python train.py --model="image classifier" --dataset="photos of plants, animals and fungi (iNaturalist)" --train_examples=155796 --image_size=32 --crop_scale_min=1 --horizontal_flip=true --cutout=0.4 --targets=["order", "family"] --num_classes=[67, 181] --arch="swin" --norm="layernorm" --norm_position="pre" --activation="gelu" --mlp_ratio=4 --head_dim=48 --fused_qkv=false --bias="none" --qk_norm=true --parallel_block=false --inner_norm=false --patch_size=[2, 2] --depths=[2, 5, 2] --widths=[96, 192, 384] --label_smoothing=0.1 --loss="cross_entropy" --init="small_normal" --residual_init="zero_last" --optimizer="soap" --beta2=0.99 --lr=0.0021 --beta1=0.9 --shampoo_beta=0.99 --eps=1e-08 --precondition_frequency=32 --max_precond_dim=512 --one_sided=true --adamw_lr_other_params=0.0025 --grad_clip=0.5 --sam_rho=0.1 --steps=7900 --batch_size=128 --epochs=6.5 --lr_schedule="step" --warmup_steps=390 --weight_decay=0.07 --adamw_weight_decay_other_params=0.01
Rows from block 4 of a small image classifier, named by matrix and row number. Rows with one number belong to one neuron. Each number is 128 + 24 x the weight over its row's rms, rounded and kept within 0 to 255. All counts start at 0.
After each neuron's rows are labels from the 100 images, of 14976, where the neuron reaches its highest value: "responds to" is what is common among them. Only what is clearly more common there than usual is listed. The data: photos of plants, animals and fungi (iNaturalist). In brackets: how many of the 100, against the usual share in percent.
# fc1: MLP up (model.blocks.4.mlp.fc1.weight, 768x192), inputs 0-47
# fc2: MLP down (model.blocks.4.mlp.fc2.weight, 192x768, transposed), outputs 0-47

fc1.513 [ 81 132 112 133 156  90 161 159 171 139 113 141 154 108 130 173 130 142 153 160 116 115 103 171 129 127 139 122 100 157 100 101 145 141 148 141  86 147 121 132 138 104 139 111  96 131 132 159]
fc2.513 [145 121 109 124 160 115 119  98 103 149 120  92 128 135 180 121 147 135 143 144 124 163 130 106 100 160 121 135 128  61 146 138 128 132  99 131 140 152 147 155 133 115  65 137  75 116 146 116]
responds to: class Mammalia (25 vs 3.5)

fc1.438 [141 115 123 145 107 159  75 153 165  89 147 154 116 101 132 145  87 131 122 119  99 123 118 119  95 137 135 138 113 136 113 116  78 136 119 117 126  92 117 120 139 127 159 129 156 145  74 146]
fc2.438 [122 129 136 141 133 100 129 131 102 147 141 113 125 140 109 114 199 170  99 169 121  97 137 154 111 153 116 116 128 137 135 137 155 140 157  89 126 127 152 107 139 102 144 143 163 136 138 128]
responds to: order Charadriiformes (25 vs 7.6)

fc1.196 [153  75 113 108 136 126 131  86  82 137 166  96 127 144 184  94 133 136 149 108 146 128 121 137 132 159 148 121 105 118 109 153 122 132 132 169 136  93 165 144 143 122 150 150 164 111 108 131]
fc2.196 [124 122 104 129 131 137 152 119  72 141 105 129  76 171 110 152 136 137 133 208 136 144 166 144 102 122 138  87 139 119 110 124 136 125 108  64  89 149 131  99 124 126 164 180 139 100 179 127]
responds to: order Coleoptera (26 vs 3.2)

fc1.444 [114 143  91 117 135 168 141 164 123  88 148 135 121 150 174  96  93 152 115 127 107  95 154 100 107 165 112 130 118 154 124 129 149 138 165 161 106 152 173 149 135 110 138 102 151 131  86 116]
fc2.444 [154 123  92 129 104 133  93 142 126 145 148 118 137  89 130 155 116 141 147 101 119 143 118 157 177 119 135 103 151 134 145 117 115 103 117  55  59 102 101 146 109 138 111 148 135 103 123 168]
responds to: order Charadriiformes (34 vs 7.6)

fc1.514 [130 119 104  97 139 168 132 119 137 133 133 109 126 124 122 126 150 138 133 124 111 164  79 104 130 126  80 163  77 175 107 124 147 117 124 152  84 130 136 123 109 133 140 151 135 146 118 148]
fc2.514 [145 110 123 134 118 104 174 173  87 183 131 150 105 139 117  96 131 126 140 123 137 144  97 150 155 160 136 109 110  76 124 123 102 150 132 169 106 139 158 142 130 136 123 123 160 117 131 143]
responds to: class Mammalia (28 vs 3.5)

fc1.396 [168  80  96 110 121 139 130 175 160 135 135 153 150  85 113 106 151 129  83 118 147 120 103 136 141 137 139 120 159  98  83 109  73 104 130 113 178 156 124  86 147 173 136 104 153 136 140 169]
fc2.396 [130 136 133 130 142 151 142 133 137  99 117  95 141 140 121 119 111 136 163 129 126 136 165 105 122 146  94  84  90 165 149 101  82 134 120 133 116  96 121 157 149 140 102 115 107 120 181  86]
responds to: order Lepidoptera (37 vs 13.7); family: Nymphalidae (33 vs 4.6)

fc1.656 [138  66 148 129 104 104 130 117 107 132 144  98 121 115 169 171 144 139 104  73 141 157 138 111 117 178 142 102 110 122 151 131  89 136 133 154 144 180 113 133 133 130 176 120 127 158 114 120]
fc2.656 [ 99 119 175 107 152  98 172 104 148 141 133 122 133 128 127 109 129 167 112 136 143 113 175 119 130 117 123 108 138 152  91  93 135 119 132 138 132  95 134  76 116 142 148 130 171 115 145  99]
responds to: order Charadriiformes (25 vs 7.6)

fc1.609 [115 127 111 102 129 154 156 121 131 113 141 103 139 127  99 102 153 133 110 134 122 122  62  99 164 150 122 142 176  91 116 112  79 116 122 133 107 156 117 164 108  81 114 159 136 140 115 113]
fc2.609 [ 99 129 164 160 108  85 109  85 121 129 103 160 153 124 135 102 119 159 114 132 136  82 112 123 132 132 109 133 124 116 151 146 115 105 180 122 120  87 111  79 167 129 106 127 138 123 123 163]
responds to: order Passeriformes (53 vs 24.9)

fc1.229 [122 116  99 126 142 145 136 139 119 143  98 171 157 133 154 118  91 167 110 135 155 165 117 136 158 105 141 133 142 147 123 128 106 102 128 129 171 133 162 137 134 169 183 124 151 158  96 113]
fc2.229 [112 153 100  99 131 151 156 171 141 157  79 132 160 129 146 110 124  90 149 137 129 133  99 115 101 118 110 115  86 119 124  90 101 113 123 168 160 123 180 142 196 147 138 133 113 108 157 121]
responds to: kingdom Plantae (56 vs 7.3); phylum Tracheophyta (56 vs 7.3); class Magnoliopsida (29 vs 5.6)

fc1.83 [149 138 113 116 100 123 158 153 159 145 161  93 131 120 114 115 106 104  68 124 114 102 108 125 177 119  87 129 123 107 112 125  98 129 109 144  84 116 151  96 109  98 111 140 148 141 109  72]
fc2.83 [146 141 124 124 138 125 132 104 143 175 124 174 134 112 103 101 113 132 145 155 144 105 120 128 178 126 155 161 102 149 139 108 155 138 120 126 106 131 159 135 144 183 130 132 153 114  77 163]
responds to: order Coleoptera (25 vs 3.2)

fc1.151 [115 122 124 132 151  93 114  92 113 155 137 118 133 159 111 109 167 124 130 145  88 150 152 170 134 170  82 151 105 149 106 117  83 157 108  78 103 135 117 119 125 113 177 170 146 151  97 116]
fc2.151 [150 133 111 141 147 142 149 128 130 111 151 109 122 100  59 116 151 122  84 103 108 128 130 133 145 115 114 135 163 128 121 115  90 168 135 130 138 124 141 114 129 135 115  91  90 134 126 105]
responds to: order Passeriformes (54 vs 24.9)

fc1.430 [110  90 109 141 106 102 144 121 133  83 149 149 133 119 191 137  89 135 165 135 158 144 167 128 120 127 168  94 106 160 155  97 133 109 134  96 135 120 125 141 165 117 177 112 128 165 137  97]
fc2.430 [125 169 122 125 139 153 164 123 128 152 103  97 134 160 122 110  90 122 139 148 142 130 153 121 147 129 142 127  62  68 101 106 136 134 143 141 128 128 119 122 110 147 172 122 110  91 188 139]
responds to: order Anseriformes (30 vs 5.5); family: Anatidae (30 vs 5.5)

fc1.576 [185 154 141 100 203 163  99 110 104  94 103  95 151 126 167  93 126 154 137 139 105 119  94  91  90 124 117 119 117 105  90 129 144 105 112 152  86 148 146 148 131 132 149 144 150 158 171 103]
fc2.576 [102 107  95 157 127 163  80 113 114 134 139 121 135 160 118 130 140 110 167 109 142 127 163 127 133  98  95  96 115 156 144 129 135  99 125 131 150 167 157 156 139 110 127 130 127 108  78 196]
responds to: class Insecta (88 vs 29.2); phylum Arthropoda (88 vs 30.9); order Lepidoptera (48 vs 13.7)

fc1.553 [149 130 115 160 132 130 126 145 138 153 126 157 140 133 130 132  95 143  82 124 118 130 126 145 151 173 148 122 149  98 104 113 133 117 118 111 143 132 148 135 173 146 141 103 139 153 152 142]
fc2.553 [126 168  65 114 104 129 153 100 103 119 125 117 139 118 154 183 129 105 104 134 131 142 159 114 106  96 122  92 144  96 158  98 103 124 139 115 136 139 135 149 141  72 119 120 109 115 134 134]
responds to: order Anseriformes (26 vs 5.5); family: Anatidae (26 vs 5.5)

fc1.482 [148 112  89 132 103 125 132 133 126 122 105 121 136  90 131 116 142  96  97 159 148 150 111 147 126 156 144 163 167 123 149 167 189 113 179 122 103 147 124 101 117 145  69 131 141 142  98 121]
fc2.482 [144 136 146 161 109 112 106  73 122 137 154 144 131 148 128 137 130 145 140 130 164  96 104 143 128 129 160 133 125 152  98 136 120 178  92 142 119 131 142 139 109 116 157 108 141 101 145 108]
responds to: order Charadriiformes (29 vs 7.6)

fc1.370 [127 107 148 125 122 123 179 117 183 101 137 156 139 128 123 117 152 122 125 129 110 167 133 138 136  65 118 129 151 126  70 113 168 162 115 146 141 120 155 146 139 121 168 106 146 102 124 101]
fc2.370 [118  94 146 145 168 164 101 150 111 166 145  60 123 127 134 138 132 159 133 188 128 111 104  82 110 176 106 118  86 117 119 167 119 154 103 172  97 117 176 154 122 126  58 136 128  99 132 137]
responds to: order Passeriformes (68 vs 24.9)

fc1.91 [ 92 143 146 109 130 157 167 125 174 107 113 138 153 125 134 110 147 152 131 109 127 148 157 110 147 136  88 102 129 177 146 130 125 127 154 121  94 150 139 161 149 138 107 163 130 144  85 132]
fc2.91 [ 93  76 164 118 128 132  92 146 105 153 137 169 156 127 110 131 112 107 149 139 132 146 107 142 141  87 161 116 145 106 116 147  83 122 110 105 150 152  97 160 134 135 174 155 134 181 173 122]
responds to: phylum Chordata (95 vs 60.8); class Aves (93 vs 55)

fc1.464 [129 118 130 142 141 117 133 118 120  73 124 150 129 141 130 158 125 162 122 162 109 109 113  90 137 146 130  94 128 107 129 152 140 101  82 162 186 161  90  98 101 117 124 129 131 133 113 139]
fc2.464 [101 158 155 112 183 133 130 130 154 159  79 111 160 132 135  92 114 168 148 125  98 102 160 125 120 143 172 148  96 146 112 116 139 125 127 127 146 130 141 121 130 123  98 118 126 133 138 141]
responds to: phylum Tracheophyta (29 vs 7.3); kingdom Plantae (29 vs 7.3)

fc1.85 [105 128 136 113 150 135 131 133 138 115 130  97 168 101 162 121 126 136 132 140 141 119  94 174 153 132 128 149 142 144 125 149 130 152 148 160 120 109 172 134 139 133 151 152 116 119 149 130]
fc2.85 [126  91 103 178 111 149 150 136  52 114 129 105  93 152 133 152 135 132 141 150 159 132 169 168 120 126 118 105 106 100 124 112 145 134 122  97 108 138 162 130 101  98 147 161 127  61 155 125]
responds to: order Coleoptera (25 vs 3.2)

fc1.247 [100 149 120 117 147 167 137 153 120 124 125 113 125 126  91 116 175 172 101 133 114 124 131 111  83  91 136 167 138 138 128 171 148 113 141  96 106 141 156  83 108 100 120 149 160  86 108 122]
fc2.247 [141 144 111 136 136 135 173 129 135 153 128 108 137  81 110 149  99  92 149  71 119 103 136 128 144 159 120 111 130 160 109 137 126 140 155 104 129 133 143 111 120 139 119 140 132 107 111 145]
responds to: class Aves (90 vs 55); order Passeriformes (62 vs 24.9)

fc1.470 [116  96 117 131 141 148 155  99 119 127 103 129 143 173 141  77 111 140 125 141 136 160 152 136 117 128 119 119  82 118 114 105 133 114  92 142 141 136 145 110 147 133 146 154 127 114 116 126]
fc2.470 [150 114 129 132 162 136 123 129 104  86 159 134  73  93 104 115 160 138 140 143 113 105  94 101 154 114 118 116 111 136 155 144 109 148 137 115 110 154 127 107  84 126 112 113 136  96  91 149]
responds to: order Accipitriformes (25 vs 3.9)

fc1.116 [141 125  66 113 105 140 118 153 150 170 145 155 163 125 148 109 144 177 153 101 103 111 141 111 175 115 137 121 129 138 131 129 101 129 120 122  82 129  73 123 128 123 136 120 128 197 131 151]
fc2.116 [130 156 130 155 159 142 145 111  96 126 127 143 137  93 164 162 114 139  96  90 146 146 110  87 130 173 150 133 113 151 136 137 117 169 146 126 125 130 132 126  91 133  85 153  94 136 115 136]
responds to: class Insecta (77 vs 29.2); phylum Arthropoda (77 vs 30.9); order Lepidoptera (72 vs 13.7); family: Nymphalidae (47 vs 4.6)

fc1.764 [121 119 112 105 129 182 119  95 143 128 137 133 159 100 141 121 100 161 123 126 127 174 155 109 146 112 125 101 125 135 130 134 156  65 166 103 120 143  89 169 120 113 156 113 141 138 145 120]
fc2.764 [105 150 148 111 164 108 128 148 145 135  92 126 102 136 143  86 111 161 119 153 141 130 145 117 140 130 181 143  70 120 106 102 105 148 163 158 148 132 161  99 149 167 137 150 123 148 141 113]
responds to: phylum Tracheophyta (33 vs 7.3); kingdom Plantae (33 vs 7.3)

fc1.568 [ 93 120 105 115 153 169 155 117 123  94 137  98 166 157 113  99 144 129 112 110 112 128  56 105 140 150 107 131 144  75  94 111 125 134 114 129 110 154 164 167 118 129 157 160 113 156 123 104]
fc2.568 [ 81 139 160 155 112 128 143  89 119 128 123 124 147 100 163 121 106 160 116 136 130  93 119 133  98 126 137 124 113 109 179 159 142  96 152 136 123  98  77  93 140 107  99 124 121 103 140 132]
responds to: class Aves (89 vs 55); order Passeriformes (58 vs 24.9)

fc1.543 [144 119 101 110 132 102  94 122 124 103 119 132  72 142 123 135 154 109  88 125 108  96 117 110 127 137 103  92 137 129 141 145 173 163 116  74 151 122 109 135 163 107 130 145 122 105 134 140]
fc2.543 [129  96 128 120  96 100 167 104 116 139 115 114 181 113 146 169 109 141 151 140 108 175 134  99 139 109 116 105  87  81 126 104 119 137 153 159 117 146 139 114 100 135 121 134 155 122 102 122]
responds to: kingdom Plantae (29 vs 7.3); phylum Tracheophyta (29 vs 7.3); class Magnoliopsida (25 vs 5.6)

fc1.320 [134 116 109 128 128 112 161 129 138 118 168 126 116 125 142 125  81  83 159 163  94 144 143 109 133 116  79 130 137 178 107 132 107 106 117 119 191 113 109 116 159 179 104 148 138 142 139 111]
fc2.320 [113 102 125 151 140 140 115 109 100 129 100 114 178 144 118 161 162 144 144 123 141 114 129 167 158 160 126 122 128 151 126 111 118 138 175 147  74  88  98 126 118  93 135 109 160 134 106 173]
responds to: order Charadriiformes (26 vs 7.6)

fc1.386 [ 88 149 102 130 103 153 166  90 170  95 149 110 143 123 104  91 116 149 158 174  94 147 137  97 151  82 113 118 134 154 108 133 155 102 145 118 115  98 124 171 149 157 116 143 150 151  95 157]
fc2.386 [113  87 142  78 174  64  99 145  95 144 153 155 149 163 101 155 110 132 110 139 154 138 157 171 138 134 123 142 153 116 140 121  84 126 122 122 142 137  60 123 112 168 176 159 137 129 142 119]
responds to: phylum Chordata (98 vs 60.8); class Aves (86 vs 55)

fc1.710 [126 200 104 138 120 149 164 133 139 128 110 112 147 131 122 123 114 159 141 130 139 113 136 105 138  91 158 125 140 148  97  87 143 102 115 123 119  96 118  99 163 176 152 129 123 166  86 134]
fc2.710 [126  80 133 158 150 112  92 146 127 125 140 128 128 123 128 149 129 119  94 148 103 135 154 168 118 115 136 136 151 116 141 125  84  90 101 160  94 178  94 129 139 182 130 145 173 127 107 112]
responds to: order Accipitriformes (49 vs 3.9); family: Accipitridae (43 vs 3.3)

fc1.220 [146 128 125  94 131 157 145 107 104 135 120  74 130 130 197 122 112 147 154 138 136 139  94 150 115  91 143 154 154 105 116 176 123 107 155 151 113 145 157 109 133 160 136 143 111 166  98  97]
fc2.220 [133 115 143 109 136 163 104 125  94 122  88  68 143 146 111 150 163 141 174 147 130 123 138 134 106 119  93 107 112 149 130 142 154 141 146 124 137 135 121 113 135 133 133 119 121 150 127 157]
responds to: phylum Arthropoda (76 vs 30.9); class Insecta (75 vs 29.2); order Lepidoptera (39 vs 13.7)

fc1.562 [138 137 154 125 146 129 127 135 109 121 159 123 138  98 127 108  97 107 148 155 128 121 122 136 177  93 123 138 110 158 110 153 157 126 119 103  89 188 167 150 141 107 134 111  89 139 140 144]
fc2.562 [120 157 135 162 136 119 114 116 169 122 155 160 167 103 131 151 147 122 113 152 130 173 112 126 115 134  95 119 129 131 108 134 112 126 142 171 131 108 160 113  94 138 133 138  95 142  85 124]
responds to: order Odonata (27 vs 3.9)

fc1.315 [126 126 100 175 144 146  64 108 134  90 132 124 132  99 127 142 145 175 132  93 103 128 102 138 107 154  78 136 142 161 147 106 105 126 163 137 167 114 138 110 141 137 123  98 118 128 142 158]
fc2.315 [172 124 178 132 136 168 189 155 116 124  96 151 147 114 100 163  90 111 125 128 107 135 123 105 120 143  72 138 138 130 113 110  86 137  91 108  93 137  89 111 123 134 153 129 176 137 159 112]
responds to: class Mammalia (30 vs 3.5)

fc1.262 [ 88 133 138 137 142 115  64 171 151  84 139 135 141 131 121 155 137 145 131 126  95 107 134 125 125 135 136 101 149 110 149 114 123  71 171 136 134 125 114 120 105 123 128 114 163 146 106 142]
fc2.262 [148  88 144 156 139  92 112 141  96 105 115 139 117 110  97 115 169 101  99  99 169 127 124 147 117 142 133 119 127 120 143 114 138 110 199 147 118 149 129  96 128 146 111 131 119 136 131 135]
responds to: order Charadriiformes (26 vs 7.6)

fc1.349 [ 94 102 134 130 122 162 141 168 111 142 115 152 125  95 134 135 129  80 128 101 133 126 125 148 158 108 116 150 122 119 143 123 128 100 158 153  87 105 178 147 115 121 180 124 133 118 109 123]
fc2.349 [ 92 135 178 108 139 179 147 167 121 126 116 147 121 130 132 174 138 164 151 106 110 141 130 111 120 123 130 172 116 141 138 127 127 189 144  90 103 160 102 125 108 131 174 117 147 110 135 110]
responds to: order Lepidoptera (33 vs 13.7)

fc1.619 [ 70  79 137 119 129  98 141 114  96 121 131 141 146 114  94 105 144 154 137 118 100  96 126 125 140 113 117 118 121  85 113 115 128 102 104 156 138 135 141 163  96 111 139 123 107 121 103 120]
fc2.619 [108 191 140 106 137 137 103 113 159 164 168 103 125  87 145 113 126 162 138 143 124 112 122 133 149  97 145 135 111 153  96 127 130 127 160 141 158 122 135 168 122 160 171 152 139 157 148 108]
responds to: class Aves (98 vs 55); phylum Chordata (98 vs 60.8); order Passeriformes (65 vs 24.9)

fc1.682 [116  94 104 138 119 100  91 124 139  85 139 131 116  94 132  97 135 123 113 104 121 106 138 158 130 117 108 115 122 145 132 142 124 148 113 137 132  84 156 152 139 155 130 161 123 102  96 111]
fc2.682 [113 102 182  95 106 159 144 152 133 137 115 121  97 127 129 139 127 100 164 122 140 165 111 143 143 146 116 131 118 110 109 110 113 127  67 151 100 155 174 126 159 155 105 120 168 137 141 162]
responds to: kingdom Plantae (43 vs 7.3); phylum Tracheophyta (43 vs 7.3); class Magnoliopsida (39 vs 5.6)

fc1.720 [112 119 100 127 147  83 142 164 135 110 122 176 152  93 150 140 116  83 131 150 120 131 147 144 140 100 161 130 149 184 146 155 115 123 145 159 150 161 132 201 138 178 101 140 113 121 107 140]
fc2.720 [122 134 142 160 106 154 125  96 130 149 121  98 169 151 114 138 116 158 138 146 125 101 150 125 120 155 129 134 163 122 109 132 125 120 147 148 136 112 134  89 112 111 145  90 131 122 116 100]
responds to: kingdom Plantae (31 vs 7.3); phylum Tracheophyta (31 vs 7.3); class Magnoliopsida (27 vs 5.6)

fc1.569 [ 93 103 124  89 122 112  94  90  90 104 107 155 118 101 109 137 178 144 152 154 145 101 132 128 142 127  98 145  77 170 126 120 118 150 127 103 132  82 106 123 131 136 155 122 134 138 136 117]
fc2.569 [146 121 162 135 166 115 124 136 123 161 166 138 126 149 107 160 167 116  96 143 135 126 114 112 152 101 111 117 181 198 131 123  97 158  95 123 157 111 133 130 114 162 121  97  81 119 107 116]
responds to: phylum Chordata (95 vs 60.8); class Aves (93 vs 55); order Passeriformes (72 vs 24.9)

fc1.280 [ 93 157 136  94  86 107 114 102 105 111 103 117 154 143 140  89 124 152  91 104 113  91 131 144 154 121 149 118 133 108 123 102 126  71 107 124 158 140 117 127 140  94 170 138 119 129 103 122]
fc2.280 [128 150 123 132 118 151 108 172 100 121 116 120 104 143 129 127 120 112 137 156 150  77 103 130 115 148 126 137 112 138 109 111 110 125 102 153 169 144  92 137 163 111  88 142 136  83 124 140]
responds to: order Coleoptera (25 vs 3.2)

fc1.403 [ 51 129 115  97  92 125 116 114 118  90 100 152 158 118 117 126 163 144 147 137 158  81 131 106 142  92 104 163  93 181 134 138 127 143 137 108 130 139 137 131 111 107 142 153 135 110 147  88]
fc2.403 [138 141 154 160 148  89 160  91 106 128 176 109  94 145 131 149 124 107 148 139 123 132 111 155 145 135 155 170 135 155  88 139  98 160 151 111 181 130 151  92 137 144 145 126  98  92 114 136]
responds to: class Aves (93 vs 55); phylum Chordata (93 vs 60.8); order Passeriformes (76 vs 24.9)

fc1.188 [146 127 147  90 168 134 121  93 110 117 124 161 143  90 117 101  96 132 158 136 129 139 166 111 159 100 136 121 129 133 118 117 142 105 154 114 119 208 163 140 121 120 146 150  94 105 145 135]
fc2.188 [126 162 140 121 145 155 127 154 146  88 154  85 162  94 153 114 103 131 120 117 132 167 128 167  97 157 112 115 156 156  80 140 116 113 155 136 160 139  74 104 130 124 156 134 136 108 104 111]
responds to: order Odonata (46 vs 3.9); family: Coenagrionidae (34 vs 1.3)

fc1.34 [ 98 119 116  98 130  88  83 137 150  90 106 168 121 145 122  96  98 156 147 160 142 127 126 160 113 127 134 133 139 116 164 135 134 125 162 107 119 138 105 139 147  87 116 141 134 135 112 155]
fc2.34 [100 117 138 139 145 115 139  92 107 113 138 131  88 148 134 112 126 150 130 173 112 126 119 102  88 157 121 108 162 100 115  96 157 145 109 160 131 107 142 148  95 176 129 111 137 149 206 163]
responds to: class Insecta (59 vs 29.2); phylum Tracheophyta (36 vs 7.3); kingdom Plantae (36 vs 7.3); class Magnoliopsida (35 vs 5.6)

fc1.45 [136 142 107 114 105  87 143 163  91 138 106 178 143 139 137 112 108 114 151  93 107 115 154 117 107 121 111 111 109 114 130 128 101  90 144  56  98 147 135 129  80 118 106 154 133 117 111 106]
fc2.45 [173 121 176 115 107 151 177 138 106 139 131 149 136 106 168 118 106 120 108 137 129 156 114 129 111 122 107 152 129 143 160 116 159 142 121 155 118 128  94 119 128 124 138 134 141 113 129 130]
responds to: phylum Tracheophyta (30 vs 7.3); kingdom Plantae (30 vs 7.3)

fc1.686 [103 122 117 110 128  69  89 112 173 110 137 154 125 107 151 115 117 127 159 157 121 135 138 151  91 140 129  90 151 161 119 112  97  86 151 162 143 129 112 156 147 132  96 128 117 139 107 143]
fc2.686 [116  93 153 143 137  90 122 148 120 116  94  88  87 155 123 110 128 154 164 158 147  80 156 135 112 146 105 124 118  98  81 128 146 119 167 139 146 108 142 112 118 135 127  89 125 115 103 108]
responds to: phylum Arthropoda (63 vs 30.9); class Insecta (61 vs 29.2); kingdom Plantae (30 vs 7.3); class Magnoliopsida (29 vs 5.6)

fc1.350 [127 106 135 137 147 121 151 134 165 127  90 138 134 102 129 139 148  95 117 105  86 132 139 163 142 106 144 124 142 135 113 130 133 135  71 185 160 165 143 158 119 114 112 170 167  84 136  92]
fc2.350 [ 83 154 125 154 141 107 130 168 110 151 155 119  83 110 139 207 158 113 125 143 189 123 116 135 125 110 161  76  94  98 116 162 135 100 127 111 133 114 139 144 156  99  67 134 118  83 139 111]
responds to: order Passeriformes (72 vs 24.9); family: Parulidae (28 vs 1.9)

fc1.667 [127 148 128  83 148 113 151 152 138 143  98 136 142  92 161 115 131 150 157 149 125 130 127 122 106 120 164 125 135 168 139  98 128 129  96 158 125 142 163 159 108 169 132 141 105 120 107 131]
fc2.667 [127  93 112 133 115 130 132 117 141 144 124 156 135 145 152 140 119  99 133 144 165 143 132 124 100 125 160 107 121  90 123 122 103  96 101 114 153 137 117 116 120 159 139 113 128 131 134 119]
responds to: phylum Tracheophyta (25 vs 7.3); kingdom Plantae (25 vs 7.3)

fc1.599 [122 113 112 162 138 142 130 123 142 101 140 125 163 112 153 135 140 149 127 169 132 121 101 144 156 164 186 158 123 158 143 113 102 109 134 161 124  97 156 133 153 100 123 143 139 103 127 120]
fc2.599 [141  97 106 169 133 143 136 103 110 135 105 124 136 167 140 128 108 129  96 181 167 136 175 165  93 118 157  93 109 104 105 125 149 143 106 108 119 122 130 158  97 105 163 129 133  51 160 107]
responds to: order Anseriformes (25 vs 5.5); family: Anatidae (25 vs 5.5)

fc1.115 [114 109 143 145 165 117 115 146 139 108 152 147 117  89 136 135 102 135 122 111 114 172 156 120 137 100 127 133 122 124 163  92 158  94 192  89 115  97 131 161 140 124 137 136 151 197 132 107]
fc2.115 [118 130 147 100 151 108 110 133 113 132 120 123 109 116 150 134 117 145 141 143 158 124 161 136 157 161 136 129  67 133 110 131 135 146 180 155 123 153 118 123 141 172 158 135 118  99 133 151]
responds to: order Charadriiformes (30 vs 7.6)

fc1.245 [153  79  96 149 111 106 119 114 135 100 124 150 124 123 180 146 105 117 140 122 130 174 153 143 137 135 164 114  91 118 169 107 140 102 141  62 118 119 127 145 144 113 164 124 127 155 129  90]
fc2.245 [111 126 159 119 164 103 155 112 148 141 158  97 116 136 148 110 128 118 155 141 149 140 139 135 142 138 173 125 105  95  92 123 133 132 168 125 131 160 141 113 123 142 141 122  93 104 135 124]
responds to: phylum Tracheophyta (38 vs 7.3); kingdom Plantae (38 vs 7.3)